python train.py --arch="unet" --model="text-conditioned image diffusion model" --dataset="regions of photos with short descriptions (Visual Genome)" --train_examples=101725 --image_size=32 --horizontal_flip=true --conditioning="text" --objective="edm" --cond_dim=128 --tokenizer="word" --vocab_size=6471 --text_encoder_width=128 --text_encoder_layers=8 --text_encoder_norm="layernorm" --text_encoder_norm_position="pre" --text_encoder_activation="gelu" --text_encoder_mlp_ratio=2 --text_encoder_head_dim=64 --text_encoder_fused_qkv=false --text_encoder_bias="all" --text_encoder_qk_norm=false --text_encoder_parallel_block=false --text_encoder_inner_norm=false --text_encoder_drop_path=0.15 --text_encoder_positions="rope" --cond_dropout=0.2 --norm="groupnorm" --hidden_act="silu" --weight_standardization=false --widths=[96, 192, 192] --blocks_per_level=3 --scale_shift_norm=false --attention=true --upsampling="transposed_conv" --init="orthogonal" --residual_init="none" --optimizer="adamw" --learning_rate=0.0032 --beta1=0.9 --beta2=0.999 --eps=1e-06 --max_steps=13600 --batch_size=64 --epochs=8.6 --lr_schedule="poly" --final_lr_fraction=0.05 --warmup_steps=2720 --weight_decay=0.2
Rows from block 12 of the denoiser of a small text-conditioned image diffusion model, named by matrix and row number. Rows with one number belong to one channel. Each number is 128 + 32 x the weight over its row's rms, rounded and kept within 0 to 255. All counts start at 0. Numbers have three digits each.
After each channel's rows are labels from the 100 images, of 14976 (inputs lightly noised), where the channel reaches its highest value: "peak at" is the part of the image that holds the peak. Only what is clearly more common there than usual is listed. The data: regions of photos with short descriptions (Visual Genome).
# convs0: first 3x3 conv (model.decb.0.2.convs.0.weight, 192x192x3x3, each kernel summed), inputs 96-191
# convs1: second 3x3 conv (model.decb.0.2.convs.1.weight, 192x192x3x3, transposed, each kernel summed), outputs 96-191

convs0.38:106085091158089103086154149116118119136121174141115106168120129130222168077143144101176129155137102146092131105191163131113162169130152100128110081156148145110147157140086170179096094148133183202123146191139130157121112076121159121094101168097159139120134070118158086078113145134097124143
convs1.38:105129140143107111178110114147123118186178178099122092103156141097088092104118081092089136115147108092140170145177106080153125074049165133095162122115139097163124121125113113080166101132110105136139129157085112184104128126107157165159055136152097117090099100111077147175115138159131192112
peak at: centre

convs0.93:105127121134167127089152115128118119076070127072070230045135138131111068149091146088121159147100107182143135146128125116134110088116109130161100125091124101125091077151142096174110127154102075040078128089130128115159137169133122138158110119136106118156094048160192122133135125131090121154
convs1.93:123144134149115131133160173128099149126127148190126127131082158121106159138156185151106143099097114154097172151027109162103110154150087171088142133129085103140091184186115114122121173125114134157134108157153190105159061076135167114061150082082176179132090175141077107099115111112103132124
peak at: top centre

convs0.191:136142081054142088148191134141139103150161132134165127107158111140030167114184092170134112180125080106131146105059120126138088131155140120138118122151139125157124166157143096135091129139164191189170166183155198153157121117140118115161163181124160130103175113156162152156130154127150141149
convs1.191:116113134184136152090156116121111138145136123146128092150130147125191136163093126126085175098180184132103083153168130154188158119129120102194135137174125113135147076108122150075244140145110006124118115091081119162087115139151143064134128084126098148099150089100148152190174156080137150085
peak at: top centre

convs0.8:073151068092161103135165119133118063099141101141152113122111138132087184136176102151165158154139087130105130137040089177123048089146096107136098086106132096135125088151131056116090082127177102126157149147136174082147098148145114206154120147145122173160122161147130159136155122106129133128
convs1.8:150087112143093156138171125127115111153115151101081107105146137086146148142127205128102119144102156124178101095170130114165187191157155121176155154130098123130162150154104212117164171134124162079106120052149129197121130110154123048129166114103170104144114088110148165152077140160158129135
peak at: bottom centre

convs0.5:136151137185154120112159150179160030125082143130123103117137150123075061143116133037183135087154067148159209146113129101140112108097113127152123100109142125103193115172041162180085075121134104079126129129180086073159126116162127194124140168156130133162127099090178172179163118139130127099
convs1.5:147128091107092113149122142079131131164148110137099135156083140115167152131119173174093143141081121178137081156046143165130136183156092119135119169146081104109069118124128151081117153143117168144157088106114194177189092139150139060138195083128171176176134149149124116056118148081116117159
peak at: bottom centre

convs0.174:142106157176160128082162143152159091130082143098105158074136124140126063153121167095115195131106077214169143143131137079129082107143070141175122132080126071115135112178116182216082057144101054081106103167135165088145147130093105164127110155139121149157141117121149115120117109162096133139
convs1.174:088124079166114120121123145078066115122158115101151129149100163124163082146108162115201135126141176153138129156077140126134144178105110169116170120127119097089038175147151040121144148111148130152143144163150153143161147127136170105120111110136108130161101116124093107156107108086140174123
peak at: bottom centre

convs0.33:121094113180132065067157142119108108146119181113095122135116127143138163103135108108184126159116065147099092087116190123118121164145061100122137069125145119135132152147113176210057105136131179172132136209147145112133140099114174083108127166096142092146103023146178146121057143133148141109
convs1.33:088126102114108112192099126125095124144166162129112056115130111078116138149103117129085152134138157089137166188169102073183138094057147144115150170112114113141107148133085070082200089144108089106141115143101136191119120107117135148143038107137119133091112140066086139159172161143093136120
peak at: centre

convs0.46:115091110195114117088128147094120088172140190102057139115109152111220171168107163169169144145115096123105104093183122143137138167162219033114139120093141125134112105158164121192113141151183173134135164143079121167139109064110112079128119128095128112128092093147134035085074152113130111132
convs1.46:052122146114115094140135158146121149130124152151162069108200127098041085125145114128112136102143140103119171123177142095173144084061160136119171109119132138161192144116082152087148071140082064136110174126156111212090136135140121150134019137145112091116134095136162152187128143151133182080
peak at: centre

convs0.25:106095139151150112127166125113100119152115169131086188085107138139097183111130152080126122167115096171131070060123158124112080124152094095151126082166124073097151155170145130153068102160140145121109138170144180117136153096091134115121085166144121119188114025132160116107068114128113139156
convs1.25:096135114115108086143129126142115121127155155096113053148154108084133104130102076114115124157133165108128143219225081100169142106083163155127166125095127135127097101147122080078208101128097149129117153147126114149132135123115165121128069113140120140071073167094098148162163174140112157096
peak at: top centre

convs0.13:139161150155146130047143151146164039129137144130141117169126151162078153185137135140175152105119116149134118089073167109139111112153132098136102159075118093132147143163124158164092119102135117149171136148134165121134096085102137185140120164141133066168146067118203115097113147123148158149
convs1.13:056139101124108156197096116089113176144101171093092132138167095107174087172119164112088127108119119141092097136139151117147092134128153129106165104167104108115137098110115116124154143070119119107071136073133172161129118200146111043133145116173164142126135133150106168210099171151154104081
peak at: bottom centre

convs0.128:088112158206128127154151087109153108117090156123094143106112139121153149131142147168088136144146072160123139155135157131135159110144103130151114055127171123135123169152159162171146130140141111126112174143205163066141177171132191091134087140060151087201128080202157117094068164134183137161
convs1.128:123091097072111160076144147172128123107157179140144140154139102135111155082099113099114137108166154129166130115126134123160114127123129127113154142125080168140070076153164092118113147135083167118123118158100111169098101134132114137080105100193090150084122187058123156118194140113075126126
peak at: centre

convs0.118:125114161141127132128169118125153076087134136142115128127148127135126089106084137080112138121079058157110136130230108110131140128108178139144087098091136098128091065107095113199072103147088136067091126116123062095127168101113127114077113106058141145123147135146154107126076192149149125122
convs1.118:144146101147149113102146120110098185164107143118151148082086151125085108109161168185128131058156132152115136091011115140089102101119083153113156136151086147172110213157085081060185130141118075162132107180116184169143069112170168114114167069162131124149115134129103105129138106139185177150
peak at: bottom right

convs0.167:110137183089119064142172126133138152047090101144100153204114149146135094127126119162177132134095117145104087142071146155139077149163097176118102156116105136135190109124064082133133136107058137124112122152162124194122103122113079169072069173177121151116159129121137155161151152096098101106
convs1.167:103114144137139138153105074134139140145198199099109140136140177150157160222118145105080107172173137152169096179100139122136173118119129137135145081103162169091093143171184133115169129100157127134143078204108102063206151148143108071172186126146112076099090103141133157132139095152091132142
peak at: centre

convs0.172:101129097205148121062145142134134102100088134121102147122131123157133134128125156050094134174084085199123158140129151116121108101110098086154109093127116063094121103161109135169096087158117046031068135151139135113141122124126152152139096152118113150160130073145155115115117108126082124155
convs1.172:123112085130115064086156120142094097143153174073142134105145098136121104176112163153189139130149163138138151152103119111109112171115127148140170116113126127111095135194105046118072162088120134144165139119104153131175156073082168155102115130154088181151073140106171179175106092156105170101
peak at: top centre

convs0.9:119126146176144148048143156177177063137118171116129094130127129165159105153140130082126077115134115149115156134115199079154118139137126069146126114111126137116120153158164121204103118122109120091133105157171124053127114117149108134144132141126126089156092110107188181172131110150163105094
convs1.9:115125110132095116174111128142093130165145137128087130152129108124158110130122161089154193150100082146146093139145148141137104129147159152166161157157086101112127086089122140109101158102128141133117118101154205194140155183119156126173141089182179153172205134153150155086091132072128156106
peak at: bottom centre

convs0.14:144122124089106126093097132158151115149119120195159113192160164160098122223131168111135095084154165131132157107153146136174173147155196165120100172051154127134193125098097173125130151091169124162169152116122114166116111072131078179145127124163131145098097132075177148153167145124147132112
convs1.14:125133104108152160191139177126161172187151140125161160127147115145126116090130103158086168152134118162096123126117128136114065103148211077118139124184085102096134109063153083120090181089099163105136095144096149102121147166147120096123164137166181157148183130129162180083095157192155062177
peak at: bottom left

convs0.179:112096120099144114084103147056135149162113104061191103152106096165158178146106077120081133123073110124130123106145119098125118074066116059107104148154157101119144144141104124180135147164046103154065113074125128139140133105098165145133071181182121117100138135171126082124100126117178094142
convs1.179:122143171064093162145140139184141098101174160222058098120148112104086135174097138122160175116134122144087152180108159138142163092151070136118162123152132138105136155111111128107081166096141114106145125145160120119081102155096154126111039145137185113127173168154123028112139093128118142157
peak at: middle left