From a checkpoint of a small text-conditioned image diffusion model.
Model: 10.6M parameters, text encoder width 128, text encoder norm layernorm, widths [96, 192, 192].
Training: adamw at rate 0.0032, 13600 steps, batches of 64.
Data: trained on regions of photos with short descriptions (Visual Genome), 101725 training examples, 8.6 epochs.
Rows from block 12 of the denoiser of a small text-conditioned image diffusion model, named by matrix and row number. Rows with one number belong to one channel. Each number is 50 + 10 x the weight over its row's rms, rounded and kept within 0 to 99. All counts start at 0. After the name is the row's rms in percent of the matrix's.
After each channel's rows are labels from the 100 images, of 14976 (inputs lightly noised), where the channel reaches its highest value: "patch colour" is the nearest of a few named colours to the mean colour under the peak. Only what is clearly more common there than usual is listed. The data: regions of photos with short descriptions (Visual Genome). In brackets: how many of the 100, against the usual share in percent.
# convs0: first 3x3 conv (model.decb.0.2.convs.0.weight, 192x192x3x3, each kernel summed), inputs 0-95
# convs1: second 3x3 conv (model.decb.0.2.convs.1.weight, 192x192x3x3, transposed, each kernel summed), outputs 0-95

convs0.47 104:65 67 46 51 42 73 54 46 44 62 42 65 61 41 50 36 53 67 54 62 52 60 52 50 49 60 42 59 61 70 62 29 42 48 52 63 45 45 50 61 52 39 56 41 48 48 38 39 58 46 49 66 61 64 59 42 37 51 54 53 43 49 49 39 30 44 39 57 62 45 50 52 59 55 54 59 58 46 55 51 57 40 41 34 81 49 51 46 59 54 46 37 66 47 51 52
convs1.47 123:48 43 44 55 63 39 53 39 71 51 51 34 47 56 52 63 62 38 29 64 50 51 48 37 46 50 52 45 50 20 50 67 53 63 55 31 42 56 58 32 57 50 53 57 62 53 60 54 39 53 35 30 41 48 49 51 41 60 37 53 56 48 52 54 64 54 59 37 46 47 58 43 33 31 48 78 47 46 62 43 49 39 40 71 35 50 32 61 47 49 63 70 33 56 42 47
patch colour: blue (30 vs 0.9)

convs0.106 135:52 57 36 31 41 39 50 42 52 62 31 43 48 40 51 47 30 48 44 35 45 34 44 55 37 49 42 58 55 43 47 47 63 43 39 49 53 55 48 40 35 64 49 46 40 49 34 31 61 62 51 48 43 48 42 45 53 49 46 43 33 49 45 59 53 50 60 53 56 38 37 46 38 56 51 44 70 51 44 51 44 54 25 36 58 38 63 46 61 59 37 58 65 46 46 49
convs1.106 123:81 51 38 46 50 56 45 51 38 45 64 40 50 60 52 35 51 41 42 50 34 58 42 37 65 64 44 57 61 49 57 55 61 45 66 59 43 55 49 59 63 50 36 65 47 42 66 46 46 55 61 57 66 54 62 53 62 52 56 54 51 37 58 55 54 60 56 56 40 56 57 47 65 54 56 40 49 40 66 47 59 45 46 57 66 72 33 57 41 41 48 39 34 57 52 50
patch colour: grey (61 vs 32.6)

convs0.3 204:56 50 38 34 44 47 52 49 36 50 45 46 47 50 42 39 41 43 41 44 42 46 47 42 38 51 53 47 47 27 44 40 46 43 28 46 49 49 36 41 40 40 48 39 32 41 50 45 51 47 46 37 43 48 51 33 37 45 47 45 42 48 50 51 53 51 41 25 57 38 48 41 45 46 50 63 46 29 51 33 23 52 46 39 37 45 58 25 57 47 48 43 53 17 40 39
convs1.3 175:55 58 48 51 41 53 60 70 54 55 47 57 45 56 34 59 45 47 44 46 56 45 55 61 50 51 76 43 49 41 70 47 48 63 49 55 50 53 35 42 48 52 56 41 55 43 67 46 47 58 49 54 44 41 66 26 30 53 59 48 42 63 57 55 55 42 51 35 46 44 51 64 53 63 52 75 37 40 53 46 35 51 39 50 36 52 57 40 73 44 53 50 40 33 51 39
patch colour: white (32 vs 6.5)

convs0.34 145:60 63 52 54 53 44 28 20 44 59 62 46 51 47 43 48 55 44 52 57 44 44 40 52 49 43 53 60 51 42 37 40 40 45 36 63 63 62 46 58 63 50 46 53 58 46 36 47 48 41 56 56 62 53 50 47 54 42 36 59 69 56 39 56 39 48 44 49 56 49 41 52 50 51 41 08 43 59 68 48 44 44 67 52 50 51 41 51 45 54 58 55 42 39 57 39
convs1.34 216:44 58 36 46 35 47 79 72 50 31 32 45 45 58 56 64 54 44 51 48 55 53 55 57 54 58 60 49 50 59 61 48 46 52 55 42 30 40 56 42 60 47 52 44 35 51 58 61 60 50 49 44 39 52 51 60 52 56 73 25 43 40 57 34 55 45 48 58 45 61 48 61 41 63 47 76 45 32 48 38 50 33 40 51 53 45 42 52 43 39 42 42 57 51 34 81
patch colour: red (33 vs 0.9)

convs0.60 077:53 55 59 58 65 56 41 47 46 36 67 74 67 48 60 56 52 57 57 77 53 66 68 57 55 56 43 37 48 58 53 56 46 49 47 52 51 53 45 73 64 63 48 51 38 54 65 68 37 58 57 39 64 44 61 55 58 56 55 58 60 50 48 23 53 59 52 57 58 60 61 74 52 60 54 56 57 50 42 50 55 70 71 47 51 53 47 41 37 52 37 60 49 52 57 61
convs1.60 079:49 47 31 39 36 47 41 46 55 52 67 51 40 45 53 42 57 62 48 53 42 32 39 44 51 49 62 56 57 42 56 64 69 62 57 43 60 36 49 44 45 48 54 59 59 42 45 51 55 49 48 52 21 40 40 44 48 49 51 49 42 52 44 57 47 68 48 36 48 43 46 13 54 28 53 56 57 44 43 67 57 40 37 54 46 41 43 64 34 67 54 50 42 64 43 43
patch colour: green (31 vs 0.9)

convs0.24 061:53 56 48 50 36 64 60 42 60 41 53 61 56 42 51 47 52 44 55 60 47 57 55 58 51 59 41 46 51 53 71 50 52 40 54 60 51 49 74 64 43 54 57 33 71 55 53 50 69 49 42 60 43 61 62 42 43 57 49 40 60 61 72 63 49 49 39 53 51 42 56 45 58 45 48 47 60 48 61 57 66 28 48 48 43 69 59 56 58 61 63 27 52 49 36 46
convs1.24 054:63 43 48 47 69 56 51 61 57 60 36 27 65 71 48 58 58 39 40 54 50 69 31 56 54 45 54 52 44 48 30 46 52 53 64 49 31 69 43 37 65 42 38 63 42 63 53 32 28 45 58 49 57 45 54 43 41 27 34 63 63 51 45 42 52 42 65 49 44 36 52 62 45 48 47 56 65 49 62 37 41 54 27 54 68 44 53 33 59 34 39 62 49 42 49 39
patch colour: blue (31 vs 0.9)

convs0.56 116:52 39 51 60 41 51 57 70 59 55 49 54 61 61 42 53 50 53 52 43 57 40 64 38 49 41 46 58 42 48 63 40 64 46 62 55 50 52 46 51 54 31 51 44 50 46 66 42 47 49 56 37 45 49 40 43 49 48 50 27 44 34 62 49 44 47 43 38 60 42 49 54 48 67 59 66 34 40 45 43 58 40 36 55 31 50 67 42 70 42 52 52 52 35 49 43
convs1.56 195:54 48 58 50 44 59 65 40 50 44 35 46 36 43 60 56 55 60 61 39 49 61 50 51 43 53 42 58 53 51 32 44 40 40 44 52 58 57 53 59 58 49 47 43 38 51 41 67 53 40 53 66 57 56 65 53 59 46 52 61 45 58 51 39 49 62 49 66 56 62 49 54 52 54 36 36 60 58 53 54 54 57 56 48 55 46 46 58 47 38 45 42 70 64 42 56
patch colour: blue (44 vs 0.9)

convs0.116 186:47 32 32 40 24 47 39 39 44 44 43 48 42 38 45 39 47 55 38 45 39 49 50 46 42 40 55 54 44 53 53 37 57 48 49 50 42 27 45 40 40 38 56 35 50 43 37 45 52 57 51 49 52 39 44 31 46 45 43 32 39 41 49 59 46 47 42 40 49 47 65 30 45 40 50 47 36 38 55 46 50 28 39 47 38 37 37 39 45 43 53 21 48 39 51 46
convs1.116 155:54 44 47 48 37 57 65 46 55 35 44 40 37 49 73 48 71 63 62 65 46 58 65 50 44 46 50 47 36 49 58 50 46 58 49 31 38 49 46 37 46 42 49 49 51 34 54 44 57 40 63 50 48 53 51 46 56 52 54 38 40 44 46 49 55 51 32 43 45 50 49 42 48 50 47 45 54 42 69 52 54 40 46 48 55 60 52 46 53 52 41 49 47 54 44 51
patch colour: cyan (67 vs 1.1); green (26 vs 0.9)

convs0.152 065:42 53 45 42 36 38 57 62 45 47 49 19 49 62 53 48 46 61 46 45 40 55 59 50 31 57 63 20 41 61 37 49 40 55 51 32 53 52 59 37 35 66 30 35 61 54 55 41 60 50 48 53 64 29 65 48 50 57 51 41 45 50 52 67 51 53 73 51 40 46 60 44 56 44 50 76 44 56 56 42 37 52 50 46 42 47 48 54 55 58 51 40 37 51 53 56
convs1.152 067:39 47 58 39 50 51 36 32 54 49 59 58 61 45 49 50 45 61 56 59 57 35 44 43 58 44 44 62 65 74 77 50 56 61 55 65 48 48 49 65 57 42 75 67 43 46 56 62 57 52 60 53 39 58 34 44 50 57 48 52 52 49 60 48 39 35 48 59 45 47 37 65 56 49 37 39 50 53 33 55 66 62 37 43 54 50 60 56 46 49 27 49 50 53 34 38
patch colour: white (31 vs 6.5)

convs0.141 057:60 48 67 57 65 53 40 65 42 57 49 50 41 60 62 49 63 63 60 33 57 60 61 61 42 53 71 51 51 71 44 51 55 50 60 49 69 57 65 68 64 51 46 64 40 59 47 65 52 41 64 46 56 51 37 66 49 31 39 52 58 55 54 46 58 55 48 51 59 57 53 59 67 56 73 29 65 39 68 61 49 63 61 39 61 59 58 41 59 49 38 58 49 54 55 52
convs1.141 068:39 53 34 44 44 35 55 34 48 38 57 62 54 30 49 55 51 50 47 66 45 47 37 32 58 48 38 56 50 37 56 53 38 70 48 48 32 56 41 32 31 59 45 34 42 51 37 33 55 39 31 49 58 47 49 53 55 42 51 45 54 35 44 38 58 39 45 53 41 64 56 37 29 53 35 50 54 39 51 47 67 54 41 60 43 58 44 56 43 51 53 38 55 57 40 46
patch colour: white (27 vs 6.5)

convs0.186 039:49 44 46 42 37 42 65 51 49 48 47 45 50 54 41 50 47 51 56 49 50 44 45 52 51 61 50 48 52 58 74 56 56 43 51 66 42 56 66 35 42 57 41 41 57 43 51 43 61 36 49 70 59 48 55 49 49 58 43 46 49 49 30 77 55 58 56 62 37 44 58 57 64 62 65 43 59 72 70 49 40 46 41 41 45 44 63 52 66 45 59 41 50 56 45 52
convs1.186 042:45 60 40 54 43 38 43 40 58 42 22 48 54 44 47 65 52 48 42 49 52 30 41 46 70 43 72 48 53 43 40 56 28 59 44 55 44 57 61 63 48 45 78 51 57 36 46 57 38 50 40 40 41 65 40 57 38 42 50 62 65 39 58 44 50 29 49 43 47 37 42 62 27 55 51 44 53 44 50 44 57 50 55 49 74 62 55 47 55 60 42 45 53 47 49 53
patch colour: white (34 vs 6.5)

convs0.66 146:54 48 59 58 57 46 34 51 48 64 61 52 54 54 44 54 37 58 56 53 50 41 60 54 47 47 56 54 55 35 47 47 37 47 72 59 52 55 26 56 64 41 35 54 58 48 58 55 16 38 54 50 41 46 41 57 51 35 59 52 67 43 39 44 42 46 37 31 42 55 31 51 43 44 50 47 44 47 53 44 44 54 60 31 45 50 62 34 62 43 55 68 32 36 48 43
convs1.66 172:55 63 47 33 25 55 72 32 44 38 52 62 39 44 67 61 66 49 45 68 58 60 52 57 46 51 49 51 46 61 49 48 47 42 32 38 46 36 66 56 57 48 60 47 43 56 42 50 64 56 41 47 54 46 54 48 64 44 51 50 40 48 51 50 47 47 46 61 73 54 64 38 41 49 39 32 48 50 45 55 57 31 50 59 47 47 26 67 31 64 48 31 75 61 46 63
patch colour: white (33 vs 6.5)

convs0.43 187:44 37 52 48 61 39 41 58 48 43 45 53 59 52 48 54 39 52 48 52 51 36 61 44 36 43 42 39 49 39 60 57 47 50 38 47 41 54 43 40 49 51 44 52 40 35 41 43 18 55 38 39 47 39 38 49 53 41 47 39 56 46 48 32 56 49 64 62 52 48 48 51 40 34 48 57 55 44 35 41 40 53 39 34 46 53 66 44 61 54 55 65 45 54 46 60
convs1.43 241:61 50 65 52 47 65 64 46 48 49 45 41 42 47 46 49 62 23 47 55 41 82 37 62 72 52 49 59 37 50 37 37 44 47 50 42 53 57 49 59 52 35 32 44 42 58 54 53 49 48 67 67 52 79 66 52 41 49 66 65 53 56 51 68 46 60 35 50 45 45 49 59 53 69 56 30 51 54 68 42 58 45 55 62 69 48 30 57 51 42 44 42 58 45 55 29
patch colour: grey (75 vs 32.6)

convs0.26 069:56 52 44 60 50 59 59 52 57 35 38 65 63 45 46 44 38 70 50 56 50 48 47 54 55 61 36 57 56 50 76 50 50 53 61 64 45 41 69 64 44 50 55 48 66 60 55 53 71 43 45 69 49 72 61 44 35 64 59 51 53 52 59 59 42 53 39 54 54 44 50 49 59 37 44 50 57 53 58 57 60 26 48 47 54 68 58 52 53 56 66 39 57 54 36 49
convs1.26 066:57 41 43 60 68 51 47 52 70 63 42 42 58 67 60 61 69 29 46 57 49 61 40 55 44 44 52 51 45 47 38 51 53 45 50 46 42 72 49 36 63 44 49 55 58 59 46 41 31 48 61 37 56 37 48 50 44 42 32 60 65 59 56 43 61 48 56 46 47 48 60 63 32 41 54 73 65 40 55 34 45 50 34 54 58 41 51 43 52 42 37 71 52 42 51 42
patch colour: blue (39 vs 0.9)

convs0.96 137:43 43 54 42 48 58 53 53 40 46 42 43 45 54 47 50 51 16 43 55 47 40 43 47 48 45 43 57 48 59 24 41 55 56 52 69 40 51 28 47 56 43 59 57 50 55 56 45 54 51 58 53 42 40 49 51 56 35 56 45 45 29 44 55 49 55 48 43 46 54 51 47 46 60 52 44 53 52 54 48 66 43 39 54 51 26 33 53 47 45 31 48 53 54 61 52
convs1.96 150:55 53 43 62 44 44 48 31 54 43 35 60 41 56 42 47 40 62 53 41 55 48 47 46 43 56 41 51 66 45 62 46 57 37 43 60 58 44 60 59 46 55 53 41 45 45 43 59 40 41 39 57 58 49 64 43 51 55 38 47 52 71 58 56 28 42 50 56 56 53 53 61 44 56 45 34 51 54 51 65 13 41 61 43 35 63 69 29 58 35 55 39 42 44 33 60
patch colour: green (26 vs 0.9)

convs0.61 092:59 70 58 36 55 58 53 56 66 64 43 59 64 55 61 61 58 53 64 51 63 70 65 72 61 52 31 45 46 64 44 59 46 56 46 78 58 62 47 50 55 53 56 45 51 51 67 53 57 57 58 58 71 52 54 55 56 54 56 60 56 54 52 60 68 57 54 55 70 52 48 63 62 77 65 50 73 60 52 58 64 59 47 52 63 49 46 44 61 53 48 61 57 52 62 52
convs1.61 108:50 57 34 44 51 35 48 41 57 33 60 51 47 49 40 36 57 63 41 62 47 38 34 23 40 71 55 54 65 23 59 60 76 57 49 52 63 35 47 43 44 50 42 60 70 45 41 44 44 46 38 40 36 47 43 40 49 44 53 47 34 45 41 50 56 58 49 42 37 50 50 32 53 32 49 47 64 36 55 72 42 30 50 58 59 59 43 60 38 70 61 57 46 67 52 55
patch colour: green (43 vs 0.9)

convs0.48 127:41 43 39 54 46 47 34 48 50 47 52 43 48 54 47 46 46 47 44 48 38 40 49 34 54 46 56 42 42 59 77 54 34 38 51 37 33 36 59 48 50 42 41 39 45 25 44 58 43 63 33 42 56 38 39 38 45 70 30 46 47 48 61 41 49 31 52 50 48 55 51 56 52 66 45 57 28 47 72 46 37 37 47 46 60 59 64 49 50 38 57 38 39 47 37 49
convs1.48 163:47 46 55 39 29 54 51 53 34 48 24 50 43 46 52 40 40 52 65 38 50 61 51 60 51 49 58 56 58 42 35 42 44 47 55 58 58 58 41 49 43 51 54 37 56 56 55 51 58 36 59 60 51 42 53 43 58 38 62 51 41 47 41 47 35 50 40 46 36 52 49 51 49 39 51 48 55 59 36 62 46 57 42 43 35 40 41 43 46 55 46 44 58 55 59 51
patch colour: red (35 vs 0.9)

convs0.59 084:59 70 51 47 38 71 52 53 55 47 45 60 71 46 46 57 57 44 58 57 70 53 52 69 62 47 34 46 52 42 48 42 50 56 49 60 44 57 46 44 46 56 57 48 60 56 66 52 63 56 57 61 53 66 57 45 45 60 57 42 59 50 55 57 52 57 52 59 58 47 46 58 53 46 55 47 68 58 36 50 75 45 42 55 57 55 45 47 60 49 50 45 56 51 47 51
convs1.59 087:49 51 50 50 41 39 52 43 65 50 50 42 55 68 54 39 57 57 44 49 38 51 40 29 50 69 64 47 57 38 45 61 67 45 48 62 54 49 58 53 58 43 35 53 70 44 41 50 36 41 45 43 62 34 46 49 48 41 47 55 52 54 48 62 39 57 49 35 40 44 52 45 50 45 56 33 66 29 66 70 29 37 55 49 54 51 34 44 45 57 63 55 47 57 64 54
patch colour: green (30 vs 0.9)

convs0.39 051:51 50 42 55 56 62 41 36 53 51 52 53 69 47 41 47 45 53 39 62 49 62 65 51 50 56 42 57 51 65 67 53 46 44 62 71 52 55 64 68 47 48 64 52 63 55 54 51 75 59 40 58 50 48 43 54 53 43 41 53 64 53 73 64 55 47 43 56 43 51 44 64 53 28 47 46 53 49 75 61 49 29 53 39 54 49 58 47 58 56 52 40 52 59 50 47
convs1.39 059:63 45 45 55 61 52 59 62 54 55 54 46 58 77 53 63 61 29 51 56 53 70 38 55 51 62 60 50 45 52 41 53 63 56 57 45 48 64 37 31 63 49 23 59 35 62 56 42 31 45 58 50 54 49 64 42 39 52 48 55 47 56 40 40 52 64 55 45 45 43 65 61 39 47 44 67 67 45 64 38 48 49 27 52 71 44 51 44 56 41 48 63 54 46 41 36
patch colour: blue (44 vs 0.9)

convs0.83 050:57 43 40 45 35 45 73 45 62 55 42 49 43 46 57 56 41 34 53 43 52 44 43 58 51 46 70 40 47 52 50 57 64 55 44 51 52 50 58 19 38 56 52 32 55 41 38 32 82 46 45 74 53 59 52 34 46 55 43 44 48 53 41 76 73 58 52 52 62 41 53 36 55 44 55 49 76 63 48 48 51 42 34 41 41 48 55 56 74 43 38 31 61 45 44 47
convs1.83 045:54 50 68 35 58 51 37 54 55 41 40 38 56 60 40 44 57 65 53 52 29 61 70 52 54 62 46 50 50 43 37 44 38 42 48 61 62 61 28 62 57 40 30 57 47 65 71 50 31 58 62 62 65 63 38 62 62 49 52 62 49 47 48 45 37 45 59 51 43 56 39 62 48 55 48 45 46 39 63 44 56 65 74 51 74 59 54 46 46 56 44 53 69 56 67 55
patch colour: white (27 vs 6.5)

convs0.129 094:41 51 49 68 52 46 41 50 52 44 64 58 56 62 50 52 60 62 57 62 49 48 53 41 50 50 62 44 58 52 50 53 45 61 58 64 48 38 53 74 55 50 48 61 49 49 52 61 43 34 45 47 57 54 56 58 52 46 54 41 55 38 59 54 53 56 46 55 40 63 48 55 49 44 39 28 46 61 50 55 53 57 61 55 56 52 55 50 49 49 38 65 59 56 46 53
convs1.129 116:42 54 42 46 49 48 46 29 42 51 47 37 54 55 46 50 63 36 30 47 30 44 54 56 32 42 49 53 44 53 70 39 47 36 58 36 55 43 38 33 55 43 57 49 62 51 49 48 48 58 49 50 47 58 34 44 51 62 37 50 52 53 48 29 50 30 44 55 61 58 50 42 41 42 43 76 52 47 41 47 54 54 37 56 30 43 55 56 56 46 40 47 54 38 57 42
patch colour: blue (51 vs 0.9)